From a checkpoint of a small contrastive image-text model.
Model: 22.2M parameters, 48-pixel images, encoder arch convnext, encoder depths [3, 3, 3, 3], encoder widths [96, 192, 384, 768], text encoder width 256, text encoder norm layernorm.
Training: soap at rate 0.0012, 11100 steps, batches of 256.
Data: trained on photos with spoken descriptions (Open Images, Localized Narratives), 50862 training examples, 55.9 epochs.
Rows from block 8 of the image encoder, named by matrix and row number. Rows with one number belong to one neuron. Each number is 128 + 32 x the weight over its row's rms, rounded and kept within 0 to 255. All counts start at 0. After the name is the row's rms in percent of the matrix's.
# fc1: MLP up (encoder.blocks.8.mlp.fc1.weight, 1152x384), inputs 0-76
# fc2: MLP down (encoder.blocks.8.mlp.fc2.weight, 384x1152, transposed), outputs 0-76
fc1.737 100 [ 75 103 163 144 155 139  99  99 195 145  88 161  87 112 109 164 159 127 124  80 120 118 104 124 105 113  83  93 110 189 109 165  91 152 150  71 144  89  99 125  99  71  97 104 180 150 159 131 138  95 150 100 140 119 107  66  86  92 117 114 133 169 130 108  84 114  64 101  95 132 177  91 174 178 109 100 143]
fc2.737 095 [107  80  95 130 194 141 127 117 140 118 125 105  88 113 105 142 178  85 148 163 130  99 110 131 140 139 132  98  79 108 172 121 171 138 149 157 138 190 151  98  94 101 129 141 143 128 162 112 103  75 177 170  77 139 121  97 169  95 125  99 152 123 106  87 110 118 181  90 154 200 183 155 122 100  81 172 119]
fc1.738 103 [120 196  85 152 140 174 131 132 100 123 123 152 149 134 171 101  79 105 123 116 120 128 134 169 119 197 122 156 193 192 128  94 146 135  98  97 125 135  95 128 115 121 137  74  72 156 153 118 127 142 132 142  98 163 131  99 143  93  96 155 132 179  95 180 104 100 162 119 141  64 113 146 167 138 139 171 117]
fc2.738 095 [127 110 118 139 112  83 147 115 107 117  98 133 167 114 198 118 118 147 155 103 144 171 107 131 147  99 122 165 139 126 138 139 203 179 143  76  93 130 178  73 158 160  84 125  89 160  96 132 148 105  84 116 102 121 237 133  80 197 145 159 111 141 125 121 152 126 122 108 122 141 143 137  93 134 133  89 113]
fc1.739 100 [ 91 149 118  93 102 144 147  89 103 158  84 119 142  82  74 123 134 121  62 119  91  94  88 139 128  72 135 112 144 215 163 173 139 138 107 178  70 107  58 146 111  98 127 103  95 146 168 181  99 118 143 131 129 145  78 119 207 165  85 158 126 158 167 197  44  48 173 205 102 133 101 150 118 147  89 140 146]
fc2.739 096 [172 177 172 112 133 132 108 175 129 143 126 157  87 136  63 116 120 155 108 171 122 118 153 163  93 177  99 118 161 164  97 173 128 148 159 123 114 129 140  95  76  75 107  89 143 131 178 136 174 107  98 144 116 141  64 104 103 146 163 113 133 143 159 174 133  98  56 148 152 132 100 105 128 181 130 148 142]
fc1.740 102 [131 172 134 110 139 116 143 134 127 143 108 124  68 123 125 165 189 147 132 133 142 195 141  66 135 180 149 189 128  64 140  50 162 210 113 158 109 101 101 176 122 107  91 189 125 158 126 113 123 213  90 190  70  86 117 128 166 124  87 126 168 111 144 173 154 182 166 148 145 134 126 123 149 104 107 120  91]
fc2.740 104 [123 109 142 123 109 173 154 100 110 145  54 138 103 119 130 184 107  99 131 148 159 177 102 104 114 138 118 107 138 135 163 130  90  61  88 142 222  39 101  80 125 136 121  60 108 154 175 113 132 161 101 134 100 163 137 122 100 174 163 148  92 135  85 151 155 147 176  97 119 179 206 144 182 138 111 117 136]
fc1.741 100 [131  96 116 153 134 134 133 187 129 143 107 116  40  55 163 134 153 201 122 127 160 138 164 126 159 115 142 157 107 139 163 109 142 126 171 141 147 118  83 155 101  83 118 152  95 104 121 150 139 124 105 143 141 111 169 134 150 147 143 104  73 110 214  97 170 194 139 147 159 118  66 116 144  92 117 118 134]
fc2.741 105 [121 144  93 107 177 130 108 138 106  88  89 193 104  83  87 150  78  99 157 127 112 150 133  98 121 181 149 186 148 155 143  79 136 138 159 124  94 100  83  75 139  88 162 145 130 129 171 157 126 114 112 110  98 134 179 138 144 156 133 153 125 184 131 194  72 138 159  79 128 160 147 117 151 158 135 173 162]
fc1.742 100 [240 154 123 112 172 114 141  95 173 143  88 151  97  56 170 104 121 136 130 173 116 109 143 117 111 114 168 125 182 137 123 189 147 102  94 136 111  93 147  82 130 134 101  88 155 155  96  92 158 146 117 114 127 168 122 143 228 150 146 144  81 105 124 147  67 109 142 168 112 179 106  90 140 103 145 126 231]
fc2.742 092 [135 125 149 168 123 108 153 185  93 107 117 146 177  86  82 160 149 203  94 142 154 125 161  92 132 129 172 185 154 138 134 116 140 151 104 107  70 153 141  78 183  86 124 115 166  89 105 188 177 167 140 117 156 129 178 131 144 110 120 132 155 119 150  60 106 132 125 103 129 122 123 125 113 207 154 106 180]
fc1.743 101 [162 141 126 114  97 127 122 108  87  94 155 159 117 137 106 183 119 160 169 135 120  67 138 175 164 215 107 137 150 149  96 166  88  92 145 110 178 111 146 142 111 141  61 131 120 144 105 179  96 158  52 117 105 103  74 105  99 137 109 117  96 134 160 140 139 191 115  84  19 113 151 169  95 114  96 186 120]
fc2.743 097 [177  93 188 120 117  89 165 137 173 132 100 137 125  65 125 158 189 121 107 125 168 188 135 102 115 118  57 125 119 127  93 178 141 116 166 100 151 105 139 161 157  92  80  91 181 104 109  63 145 138  54 115 117  88 152 106 124  89 126 183 111 125 110 116 106 128 148 116 152 133 122 140 134 142 147 128 100]
fc1.744 102 [ 93 127 197 184 135 122 150 128  96 151 107 129 170 104  37 160 126 165 125 127 130 138 125  93 143 129  86 138 160 186 116 177 171  77 177 124 113 169  88  88  88 164 155 119 113 123  90 132 129 124 154 138  92 145 119  95 130 103 166 148 132  22  90 148 136  90  63 151 131 129 134 144 116 133 128  98  63]
fc2.744 111 [166 141 151 111 148 103 189 150 161 124 143 140 122  62 118 146 112 138 181  77 136  94 121 124 113 183 109 107 139 120 126 114 127 100 135 136 123 165  91 177 128  97 114 104 171 124 138 187 133 149 135  85 132 125 132  98 119 192  74  83  93  98 102 118 134 111 179 130 170 138 187 106 112 104 138 121 152]
fc1.745 099 [168 123 194 125 150 188 107 121 129 140 159 125  62 121 143 152  79 179 197 160 115 111 160 103 175 101 122 138 108 159  82 116 157  93 112 154 226 103 159 175 135 137  60 124  77  96 124 177 162 108  90  85 109 117 154  93  92 172  85  94  72 130 161 136 149 127 114 166 106 117 128 120 126 121 107 104 154]
fc2.745 098 [155 113 144 105 211 178 162 120 118  68 161 126 124 108  71 103  84  49 146 111 158 147 163 169 101 116 132 110  85 150 104 136 154  76  91 102 146  70 176 111 157 102 107 127 146 125  92 121 166 133  91  86 116 131 188 159 169 156  92 141 128 131 113 135 202 120 134  33  86 116 124 110 150  70  95 147 130]
fc1.746 101 [176 162 123  74 148 148 120 147  90  43 121 152 133  93 141 141 179 168 202 191 109 158  91 143 182 110 114 161 131  66 157 122  98 124 154 107 121  95 179 112 131 108 117 128 180  99 121 112 184 143 146  93 105 112 133 131  79 129  97 109 152 110 132  99  74 160  73 106  78 162 172 126 142 111 209 107 134]
fc2.746 096 [132  99  95  96 113 144 103 156 162 169 159 128 156 160 114  99  69 125  91 135 144 187 146 122  95 155 188 131 106 156 136  99 149 126 166 125 167 124  69 129 147 127  88 175 157 151 154 152 154 178 106 122 143 100 120  95 104 154 137 145 147 138 124 146  98 198  64 131  98  83 143 102 109 153  74 141 120]
fc1.747 095 [142  86 119 104 134 176 191 113 126 116 125  67 138 147 112 131 164  99 104 132 149 123 126 118 130 104  84 111 183  58 195  90 115 170  85 158 149  88 170 173 145 137 196  97 136 116 157 142 103 129 108 113  94 102 109  84  89 105 141  93 114 161 137 150 110 208 113 103 121 184  93 105 201 134 112 204 151]
fc2.747 099 [122 164 146 129  89 124 151 151 137 116  93 160  88 113 114 182 159 191 168 156 133  99  61 115 148 127 134 196 118 130 116 143 130 166 135 110 127 108 171 126 151 121 175 159 107 115 143 130 117 122 147 180 149 119 134 120  93 123 131 170 118 152 115  99 137 101  99 178 128 159 109  92 133 128 101 111 160]
fc1.748 104 [107  75 129 104 104 162 103 114  83 107 116  93 175 202 130 147 125  88 179 126  71 127 137  98 117 124 126 167 114 123  88 137 113 102 123 134 114 154  95  94 120 117 147 110 203 146 108 168 114 136 143 152 184 124 108  72 132 120 169 114 144 154 129  81 161 122 139 123  94 140 142 118 191 102 144 154 133]
fc2.748 097 [125 111  91 115 166 146  95 168 159 157 122 133 141 117 167 169  68 103 135 126  55 126 160  95 134 137 125  57  86 140 203 133 103 141 123 148 164 118 135 108 132 101 105  98  91 137 174 127  99 151 123 129 111 112 132 135  88  71 143  86 118 162 167 110 126 132 120 126  98  78  84 223  76 155  96 100 103]
fc1.749 099 [ 68 114 163 116 104 124 104 136 155 200 151 134  99 162 151 172 112  88 115 159 107 109 153  92 159 167  45 100 163  96 156 171 107 121 113  70 146 116  90 102 179  94  97 142  98 118  69 170 137 159  70 116 128 135 127 118 133 130 123 118 130  92 141  77 158 105  87  73  78 113 112 111 139 141 170  99 143]
fc2.749 091 [102  92 127 112 105  81 141 122 131 138  99 145 162 112 151 173  86 174 188 130 118 173 154 118 135  90 163 182  83 177 114 108 111 109 113 176 127 172 163  64 130 104 156 126 126  75 175 154 119 148 147 130 140 183 143 144 125 121 130 123 170 141 108 169  97 122 134 109 107 116 102 110 126  99 204 122  99]
fc1.750 095 [151 179 174  85 197 206 114 132 125 115  88 167 177 107 140  82 159  76 117  93 111 145 118 163  52 135 146  98 112 119 157 133 148 174 199 130 138 142 132 155 142 166  91 155 105 112 102  65 119 154 105 135 147 103 161 171 176 116 117  84 147 164 130  91 148 168 127 109  21 104 110 118 207 114  79  98 134]
fc2.750 101 [138 128 133  68 130 172  84 108  95 142 155 177 135 151  92 130 144 163  94 166 139 172 123 161 140 114 194 137 120 114  90 156 146  85 135 128 160 105 158  81 163 121 143 166 137 132 165 176  76 116 158 141 146 158 180 152  91 183 113 112 179 161 146 136 119 165  90 158 111 145 101  74 136 102 180 192 148]
fc1.751 100 [150 149 116  94 118 152 131 152 152 117 173 163 115  96 152 130 117 163  97 148 112 181 140 124 158  90 150 146 153 120 154 116 135 115 106 130 133 130 198 115 102  98  81  76 159 156 107 157 123 107 150 141 161 128 118 182 104 139 165 184 124  87 130 111 149 141 125 122  85 136 102 161 107 134 113 203 127]
fc2.751 104 [141 109 192 110 161 120 128 101 119 118 141 163 100 152 137 155 144  87  66 151 105 161 138 118 126 121  75 107 108 155  82 157  99 112 149 177 144 144 125 129  67 150 113  98 132 159 116 134  79 109  90 150  98  79 169 168  93 139 178 106 162 182  97 118 174  99  90 162 169 141 123 159 129 130 154 158 155]
fc1.752 098 [109 151 102 131 129 178 138 115 173 137 126 155 122  81  84 107 108  60 144 187 160 134 106 181  89  69 126 157 178 162 165 174  84 144 174 166  87 152 144 167  87 135 178  95 164 191 160  75 157  61 149 118 146 152 167  99 173 122 116 121 132 109 172 121 122 103 127 104 222 113 100 176 131 141 146 105 118]
fc2.752 099 [142 120 171 168  80 127 143 128 124  74 128  90 124 135 177 120 119 196 100 145 162  96 100 110 122  98 119 116 134 125  91 136 172 165 103 153  99 139 108 132 165 112 147 191 153 105 117 123 197  43  67 156 151 110 139  89 126 175 116 126 182 137 163 139 149 112  65 152 143 189 113 162  89 128 101 114  73]
fc1.753 103 [198 123 172 157  40 118 120 167 113 140 130 113  79 166 132 145  92 177 177 158 186 107  95 166 166 100 179 122 119  90 154 116 133 162 154 146 190 174 132 145 168 112 151 140 154 130 167 131 107 141 228 140 165  35 155  80  89 138 139 123 103 114 121  64 108 118  97 116 149 156 136 163 109  98 171 107 127]
fc2.753 104 [111 147 159 112  74 104 109 121 140 143 133 124 110 155 116 130 127 152 148 133 138  78 154 153 141 136 132 107  73 148 106  92 111 146 166 165 130  45  90 124 155  66 153 113 123 104 123 158 128 113 135 120 117 131 117 140 137 187 116  92 124 168 115  97  90 142 114  65 160 131 150 212 154 102  72  79 124]
fc1.754 096 [ 89 152 112 123 160 116 163 189 129 126 120 160  75 124 139 150  96 165 163 161  74 176 127 208 144 117 125 143 154 167 116 159 122  63 113 146 137 164 121 189 149 122  99 144 119 159 111 142 183 104  91 153  93 136 102  88 147 122 195 164 130  76 114 177 111 105 180 238 124  88 103 205 159 106 121 126 174]
fc2.754 106 [118  82 132  94 142 131 136 129 130 147 129 154 122 143  97 105 150 125 120 104 124 120 132 121 161 137 108 157 117 172 105 124 152 164 127 118 122 111 106 141 114 157 132  85 134 116 120 116 143 152  86 150 196 152 178  91 144 100 103 113  97 136 125 154 138 116 111 186 170 153 111 117  68 142 117 117 105]
fc1.755 098 [196 160  74 142  88 129 151 126 166 106 161 171 111 134 158 193 196 135 116 119 127 178 133  68  57 115 137  91 131 101  99  99 156 131 123 133  95 164 118 133 105 149 187 105  95 142 175 154 124  88 137 174 133 147 135 105 128 140  88 137 103  59 208 145 117 152 123  97  84 137 141  85 130 118 168 105 110]
fc2.755 101 [113 167 107 109 129 133 137 195 119 210 161 146  88 131 104  88 133 159 124 194 119  93  81  55  76 143 127 184 151  79 114 163  76 142  53  73 101 210 106 137 121 103 158  77  99 119  77 142 169 139 126 152 154 126 104  75 102 107  73 119  91  58 136 139 127 166  94 121  88  95 118 114 110  79 167  94 145]
fc1.756 101 [192 172 158 139 129 150 137 174 153 168 144  96 161 115 131  71 107 132 149 117 111 149 189 133 124 132 158 157 132 171 164 121 147  91 136 135 144 136 136 141 161 106 171 110  94 125 116 115 140 118  65 107  76 131 127 160 159 124 123 127 152 117 140 139 151  84  89 155  66 178 178 138 141 160 119 142 122]
fc2.756 098 [129 138 150 127 115 178  71 109 138 132 133 155 126 113 121  84 101  37 139 151 152 129  97  83 143 144 112 114 110 137  82 133 149 121 168  52 148  80 163 122 170 123  97 131 109 104 134 117 126  68  76 117  95 105 185 123 115 107 135 131 166 110 161 142 115 126 129 214 177 141 152  81 116 144 154 136 129]
fc1.757 098 [123 141 121  64 119 129 122 106 128 159 141 121 133 135 124 124 132 128 146  90 169 116 115  60 154  88 138 127 153 120 105 169 122  98 141 103 137 150 105  61 111 128 106 121 134 171 160  93 168 101 132 112  90  96  92 107 107 110 110 149 147 116 135  95 114 109 151 151 109 100 173 140 151 169 114 120 134]
fc2.757 102 [101 128 142 118 178 164 161 107  83 164  56 145 118 127 124  88  95 140 204 114 158 115  97 144 169 178 138 141  85 114 129 174 140  96 180 114 119 167 110 161 149 116 122 155 154  81 150  84 175  97  99 140 141 104 178 106 108  82 142 130 164 174 139 123 120 188  90 158 172 122  87  77 146 100 119  13 172]
fc1.758 097 [161 150 155  66 145 187 191 149  93 144 123  75  97 141 124 145 125 181 114 164 204 162 108 121 125  80  93 135 100 132 146 122 105 179 114 150 163 158 115 180 124 127  97 130 133 112 162 116 114 180 144  89  71 168 183 164 135 130 211 132 121 130 135 125 140 161 118 102 135 128 132 138 131  93 116 144  85]
fc2.758 103 [112 195 152 131  97 104 150 161 105 140  80 194 108 121 108 199 164 104 146 147 111  98 134 105  99  74 125 173 146 137 114 101  90 175 161 129 146 145  82 150 154 149 196 172 145 116 112 136 146 123 128  81  94 125 129 148  80 120 140 155 102 151 106 195 156 190  88 141  97 185 138 181 175 152 131 155 163]
fc1.759 103 [ 88 136 109 117  90  99 169 174  97 143 182 103 129 128 118 156 181 154 112  63 178 136 188  87 118  97 155 108 101 138 112  72 124 156 188 158 114 130 148 173  97 143  91 130 109  68 168 128  80  65 151 171 121 115 107 120 122 140 149  71 140  97 104 135 106 128 159 142 147 115  79 113 130 105 141 152 155]
fc2.759 100 [ 55 139 139 145 132 161 176 160 105 102 155 153 107 139  60 106 115 138 137 125 132 162 158 127 156 143 188  89 155  97 147  83 181 149 138 151 102 128  99 140 158  66  49  91 144 106 140 128 148 108 154 161 165 134 120 127 147 156 173 152 135 103 107 151 135 120 137 176 137 123 136 140  95 191  86  66 135]
fc1.760 102 [158  77  68 173 166 164 134 135 158  97 118 152 110 187  94  95  94 154 119 124 165 125 101 127 127  96  82 169 122 164 164 117 109 150  85 197 120 154 120 137 197 121 157 133  97 220 192 169  68 143  79 100 151 159 132 119  61 120 105 149 166 124 144 140 133 104 156 128 143  82 140 159 142 105 138 144 128]
fc2.760 105 [153 128 108 128  95 108 158 121  94 117 157 105 141 102 122  86 132 103 167 169  81 124 136 144 188 157 149 140 139  69 125 102 148 130 197  85 152  86 133 127 134 129 155 133  91  91 109 116 110 133 155 157 134  99 115 124  93 124 144 124  79 136 174 101  82 139 142 132 207 167 162 125 123 168 152  86  52]
fc1.761 098 [125 173 121  61 105 127  69 120  93  92 131 181 148 138 100 101 158 114 123 116  64 153 141 170 152 135  84 111 182 163 143 113  42  84 169 115 141 171 176 122  96 147 132 105 107 146 155 102 153  81 138 120 168  98 108 183 128 125  94 131 160 157 159 183 181 150 125 118  89 102  95 186 119 100 102 157 123]
fc2.761 100 [116 130 143 152  98 167 179 124  87 132 164 164 104 172 103 138 118 134 159 109 113 118 120 199 171 177  97  97 142 132  88  93 189  76 138 129 107 189 121 121 144 143 127 116 155  81 134  91 104  84  85 137 106 124 150 153 140 136 164 157 156 138 122 149 112 185 103 194 122  93 133 131 128 142 122 102 132]
fc1.762 102 [ 87 123  80 158 101  71 128 137 140 165 118 159 150 131 114 118 112 183 158 151 139 106 155 164 138 101 120  87 103 147  97 153 156  67 142 149 182 162  85 164 122 118 135 173 160 133 116 158 120 106 105 110 185  99  82 145 160 185  62 152  94 146 109 111 129 107 180  80 135 176 163 142 168  80 115 144 137]
fc2.762 103 [134 111 133  86 172 100 159 157 111 183 125 115  69 156  91 112 176 174  71 175  94  69 112 166 130 109 124 193 153 137 124 114 131 133 141  98 144  51 122 202 128  52  77 102 154  40 127 119 112 126 127  80 126 121 124 112 151 107 131  89  59 116 153 117 114 128 169  70 118 181 125 140 112  92 168 109 133]
fc1.763 104 [ 84  91 109 126 134 129 149 103 149 156 104 177 101  78 118 144 124 160  83 113 186  73 112  96 161 110 172 121  93 140 137 158 125 175 123 128 181  96 123 160  89  96 180 119 100 144  82 163 123 100 129 121 144 111 199  79  98 173 101 165 121 110  80 136 185 229 208 125 167 114 143 131 138 118 152  40 106]
fc2.763 096 [ 93 168 111  74 173 134 119 118 154 155 188 236 132 103  24 164 145 153 117 107 146 118 143 133 133 135 138 113 113 168 145 183 127 164 136 145  82 150 179 136  54  75 161 128  97  85 172 117 140 121 105 145 113 149 139 131  92 132 118 146  93 105 114 114 146 118  95 188 154 134 133 169 167 186  91  93 149]
fc1.764 097 [223 103 148 118 156 124 139 119 140  87  45 104 154 142 146  84 145 177 116  91 139 137 116 127  72 151 114 168 153 137 168 110 133 132 109 105 177 118 164 151 106 155  73 127 155 132 125 131 155 109  99  99 171 111 135 108 113 184 167 168 135 124 119 104 153  87 118 161  75 128 147  86 126 120 152  73 141]
fc2.764 093 [120 124 145 163 122 166 144  79  64 155 138 116 142 103 131 139 130 144 147 136 141 172  89 147 121 115 121  76 142 104 129 101 139 143 109 148 166  99  98 164 181  90 122 100 132 127 171 248  99  94 177 115 105 137 102 147 175 136 152 156 128 156 170  94 156  47 123  90 143 118 155 151 132 134 157 163 132]
fc1.765 105 [175 104 132 155 105  46  95 100 160 105 170 115 126 108 131 115 161 107 106 134 127 136 174  56 164  75 118 131 111 174  90 122 104 176 143 211 100 134 141  98  83 124 102 129 122 120 122  86 133  92 110 179 150  83 135 118 135 157  76  88 126  78 144 170  86 165 166 140 163 150 146 132 153 112 135 219 142]
fc2.765 102 [ 82 124 131 111 189 105  93 100 150 123  96 112 176 126  97 191  73 134 106 171 115 149  90  85 124 116 183 105 147 156 152 127  68 170 164 155 104 136 214 122 126 123 141 138 141 122 122 157 143 148 188  74 143 126 159  98 143 131 125 143 113 159 132 131 112 159 139 139 135 122  93  87 134 133 145 136  71]
fc1.766 101 [110 115 108 160 140  50 129 110 210 155  63 137 130 104 170  80 156 131 142 158  96  67 147 146 140 125 121 191  90 107 104 127  77  90 147 136  90  91 119 123 141 171 125 146 107  99 128 141 115 146 115 119  73 150 115 112 165 156 123 123 116  77  90 169 101 140 144 128 104 108  90 140  82 113 154 103 118]
fc2.766 103 [132 117 146  93 118 138 184 120 137 124 117 139 143  45 104 118 140 106 151 100 158  75  74 143 136 140 147 108 117 109 138  96 157 164 137 114 181 204 169 109 137 140  98 101 143 135 128 122  83 164 126 148 117 117 125 129 123 154 157 104 103 144 168  93 158 110 142 160 119 178 134  48 197 117 162 186 155]
fc1.767 105 [142 138  99 126 142 145 137  82 155 143 135 110  98 152  70 214 147  45  74  81  94  89  98 130 133 121 154 112 103 153 116 107 138 111 132 136 161 134 152 131  56 146 161 147 165 122 109 148 120 120 133 173 178  81 100 119 102 106 109 133 171 144 162 143 128  77 124 188 110 150 166 126  91 139 176 158 146]
fc2.767 096 [ 86 107 120 163 143 140 168 116 106 174  87 124 123 103 135  91 156 152 121 129 101  88 166  93 147 119 126 118 132 144 153 108 149 114  64 123 187 175 172 120 117 131 165 134 158 156 131 139  77 102 130 174  97 157 183 132 175 101  84 164 145 137 144 150 142 113  97 159 142 125 123 197 103 194  91  69  73]
fc1.768 101 [177 137 145  70 145  72 133 137 123 123 113 130 140 178 125 223 115 152 150 152 115 128 109  94 145 116 119  81 131 176 147 133  92 152  84 116 172 152 152 114 107  56 119  77 102 118 206 120 142 152 101 188 109  90 180 133 103 156 105 127 130 145 116 140 143 171 135 114 218 131 105  96 115 162 136 170 148]
fc2.768 100 [122 152  81 155 144  79 126  95 141 119  68 108 191 133 129 144 103 201 184 125 100 106 153 151 117 148 120 176 121  84 100 171 118 164  92 177 150 161 144 121 117 164 132 135 124 158  81 111 147 100 141 178 113 136  23 111 134 158 204 165 138 149  92 153 115 162 146 181 122 136 117 115 123 112  87 162 110]
fc1.769 102 [115 111 158 175 102 161 160 159 147 165 115 108  94 203 148 177 148 181 145 156 193  99 116 159 131 164 141 143 107 118 164 132 117 139 174 112 133 124 177  92 169 102  80 130 154 112 128 132 174 191 206 121 140 100 177  96 111 104 154 138 140 105 117 121 111 146  62 201 137  83  66 160 120 109 115  81 165]
fc2.769 093 [ 98 192 144  87 128 103  94 110 173 113 166 160 117 127 106 133 108 115  63  80 132  99 109 156 159 110 151 160 124 164 147 118 151 117  78 118 138 126 154 109 147 142 166 196 124 141 105 108 124 144 132  49 111 109 149 151 148 139 129 121 113  83 175  84 129 113 152 117  71  80  82 128  97 156 167 149 176]
fc1.770 098 [ 94 115 198 114 169 156  93 121 147  90 146 137 104 149 133 124 124 156 130 143 139 125 167 131  61 100 146 129 134 146 167 103 123 122 104 131 109 149  78 133 127  92 108  91  92 105 159 152 121 169 129 148 104  99 178 142 109  79 110 183 122 189 128 105 185 137  94  77  81 137 169 124 100 109 154 130  90]
fc2.770 099 [109 165 125  92 134 168 172 170 120 165 147  54 148 119 135 134 100 131  69  88  94 116 112 116  99 142 112 167  81 117 133  83 122 118 105 133 107 187 124 116 145 248 114  76 117  96  98  94 120 145 203  76 181 143 204 118 144  84 160 145 149 143 148 108  98 115 120 167 113 123 136 124  84 178  92 189 109]
fc1.771 099 [ 93 175 111 140 141 106 139 102 104 138  96 174  83  83 162 189 135 131 132  97  91  74 139 120 121 103 165 151 178 106 148  87  98 215  94  90 130 179  82 113  74 159 120 133  78 185 148 141  80 174 126 114  93  99 115  79  85 135 149 118 125 154 121 129 134 115 175 164 151 102  69  88 139 129  98 118 159]
fc2.771 102 [107  72 108 154 181 108 136 144 122 186 122 141  69  48 140  67  84 119 151  72 146 124 109 143 159 166 136  95 143 131 173 136 107  91 105  73 109 116 117 107 155 106 174 123  89 146 115 100 137 117  93 153 240  70 127 165 147  81 101 121 106 116 104  86 140  96 134 150  66 157 131 111 152 104 172 150  95]
fc1.772 094 [139 175 142 116 141 170  99 160 116 150 186 149 147 126  85  74 119 146  80 136 172  73 139 141 187 123 109 150 134 164 142 100 115  82 169 156 154 130 109 120  83 147 136 121 132 160 147 146 130 179 108 126  45 143  56 107 138  89 129 129 153 204 135 148 182  43  84  75  85 181 188  86 184 161 154  95 119]
fc2.772 095 [132 170 199 131 150 127 125 124  93 121 122 115  81 130 127 168 109 156 108 188 103 103 169 113  98 114 109 111 147 169 118 132 146 182  96 193 132 112 111 149 156  99 140 174 111 129 107  75  99 138  81  72 147 139 104 177 130 116 159 151 135 121  83 124 111 120 179 143 126 182  89 188 139 106 101  81  52]
fc1.773 105 [108  77 133 129 160 158 160 133  97 117 128  90 156 103 158 124 151  91 139 153 100 104 142 147 108 138 138 112 160 134 136 134  91 117 119 134 127 105 125  66 150  90 161 138  90  90  78  90 146 136  66 154 126 159 144 156 183  83 128 152 134 138  85 123 105  82  85 157 105 138 119 176 177  49 132  95 119]
fc2.773 099 [152 131 135 114  53 127 128 132 127 171 112 184 117 115 103 125 140 115  76 178 132 145 140 133 149 129 149 108 179 138 151 130 156 106 118 118  88 192 193 139 126 142 131 139 110 157 120 137 131 144  83  66 101 137 151 166 107 124 121 173 171 133 144 133 100 110 117 167 147  81 140 116  70 118 175 171 168]
fc1.774 102 [154 165  85 160 141 161  87 102 125 137  75 146 149 173 185 105 155 134 114  67 123  96 170 130 122 104  91 128 221 193 198 136 197 123 120 125 137 174 196  95 145 149 129 140  90 138 112 133 115 120 140  77 120 118 133  91 166 108 113 118  38 127 126  81  45  84 183 154 149  92 117 151 133 130  69  99 154]
fc2.774 099 [ 69  86 123 109 107 110 109 151  96 136 137  84 201  44  86 139 107  78 104  91 123 103 127 104 133 182 171 179 114 119 164 122 161 169 152 117  77 109 115 117 105 109 121  31  82 173  92  73  96 121  95 101  95 139 126 167 127 130 140 151 114 152  77  87 106  79  91 110 113 118 128 150 112 130 158 113  57]
fc1.775 078 [155 192 157 157 216  77 137 115  99  93 111 115  33 128  72 158 108 139  96 142 147 144 158 207 119 182  99 134 102  76 167 103  73 109 138 123 114 117 129  79 106 134 109 134 134  91 109 148 163 130 104 186 136  99 105 112 158 138 106 135 149 151 158 120 164 150 100  63 125  99 149 133 120 123 149 162 158]
fc2.775 100 [162 186 141 145 167 131 131  34  53 150 157  85 132 161 167  95 150 129  98  94  89 134 130 103 127 167 181 127 151  88 104 118  93 106 161 191 131  95 122 103  89 149 159 103 146 158 114 128 157 192  61 161  66 123 155 132 118 172 110 183 181  49 150 116 159 156 125 158  78 113  76 107  95 113 125 157  68]
fc1.776 103 [122 135 156  65 126 153 125 154  99 105 182  61 179 160 186  91 128 218 122 139 141 184 144 193 113 131 131 103  69 169 101 156 120  96 106  79 103  46 136  56 123 121  53 144 132 133 110 149 129 104 115 101  69  74 144 139 113 139 141 209 135 148 135 104 107 130 138 113 143 160 166 103 152 137 148 193 159]
fc2.776 107 [126 110 114 122 103 125  75 119 105 173  98 144 130 113  89 143 148 141 113 151 131  99 141 174 149  90 160 172  91 205 134 120 136 102 114 103 181 118 154 142 188  72 130 180  76 137 153 167 125 112 122 156 159  83 119 107 161 168 114 102 108  94  87 149  86 145 160 170 154 192 117 199 109 129 116 134 173]
fc1.777 100 [194 140 121 109 180 104 145 120 152  85 100 172 177 179 132 114 101  60 123 176  97 147 125 139 131 211 142 124 143  37 169 132 149 146 132 117  92  84 126 141 135 106 154 112 128 129 156  78 145 173  49 151 118 130 160 165 127 107 182 130  53 118 137 130 169 100 175 132 102 121 167  77 104 111 121 151 124]
fc2.777 101 [155 111  84 120 107 160 160 134 177  95 115 110 123  95  59 162 183  87  98 133 105  91 179  80 123  89 100  82 128 133 141 162 117 124 114 135 157  85 151 161 124 146 134 145  98 105 109 121 183 146 107  74 119 148  84 134 176 120 107 101  71 152  73  79 112 128 169 168 143 109  97 141 152  60 140  79  82]
fc1.778 100 [104 140 121  99 143 155 116 138 174 108 129 147 143 179 197  95  70 186  99 134 126 116  79 184 131 133 157 131 137 120 133 160  93 156 122 107  81 113 149 116 113 180 146 127 144  73  75 172 185 115 135 181 148 108 154 110 113  63 102 153 110  64 182 112  96  99 123 158 133 133 100 144 147  91 108  95 162]
fc2.778 101 [112 165 123  96 158 146 108 112 109 185 158 153 129 133  75 119 133  71 103 137 129  80 210 129 160 106  96 147 166 146 125 117 157 110 143 101 112 161  68 111 110  83 139  89 146 134 140 125 118 208 155 112  99 140  99 131 137 138  71  91 135 149 103 145 146 170 143 113 150 122 187 156 182 178  63 145 102]
fc1.779 099 [ 94 148  86 173  84 177  47 130 148  93  98 119  86 132 168 176 123 137 112 124 109 119 190  81 150 229 116 116 192  78  77  77 143 156  94 136  87 122 105 118 148 136 168 134 109 115 112 126 126 132 102 165 137 100  68  86 110 119  76 134 111 142 109 102 117  77 140 117  85  98 184 122  64  70 159 104 125]
fc2.779 097 [105  78 213 159 159 100 127 131  76 171 143 113 154 116 227 183 156 182 111 139 106 160 164 132 134 107 112  72 127 113 139 161 155  65 135 113 114 108 161 143 170 124  93 127 127 164  85 134 127 117 114 106  88 201 139 120 172 143 146 158  97 129 147  80 147 169 156 136 101 112 135 101 100 155 132 127  96]
fc1.780 104 [ 82 149 154 105 110  92 190 163 129  70 152  67 116 140 153 151 129  53 126 176  97  95  67 137 146 163  80 109 164 138 107 102 100 148 154 117 151 146 101 122 129 139 172  90 121 108  86  57 164 115 146  76 171  66 126 140 156 116 162 107  97 123 117 164 160 165 124  85 119 133 125  49 105 111 106 123 148]
fc2.780 101 [119 113 170 133 168 190 168 143 155 117 157 134 102 114 105 122 154 136 111 113 147  92 113  91 117 128 163 109 116 156 140 135 110 126 142 136 188 167 142 131  99 158 145 186 165 171  99 123 168 125 172 179 169 114 178 192 161 148 137  73 140 162  83  89  93  87 118  92 161 156 120 126 113 101 161  88  71]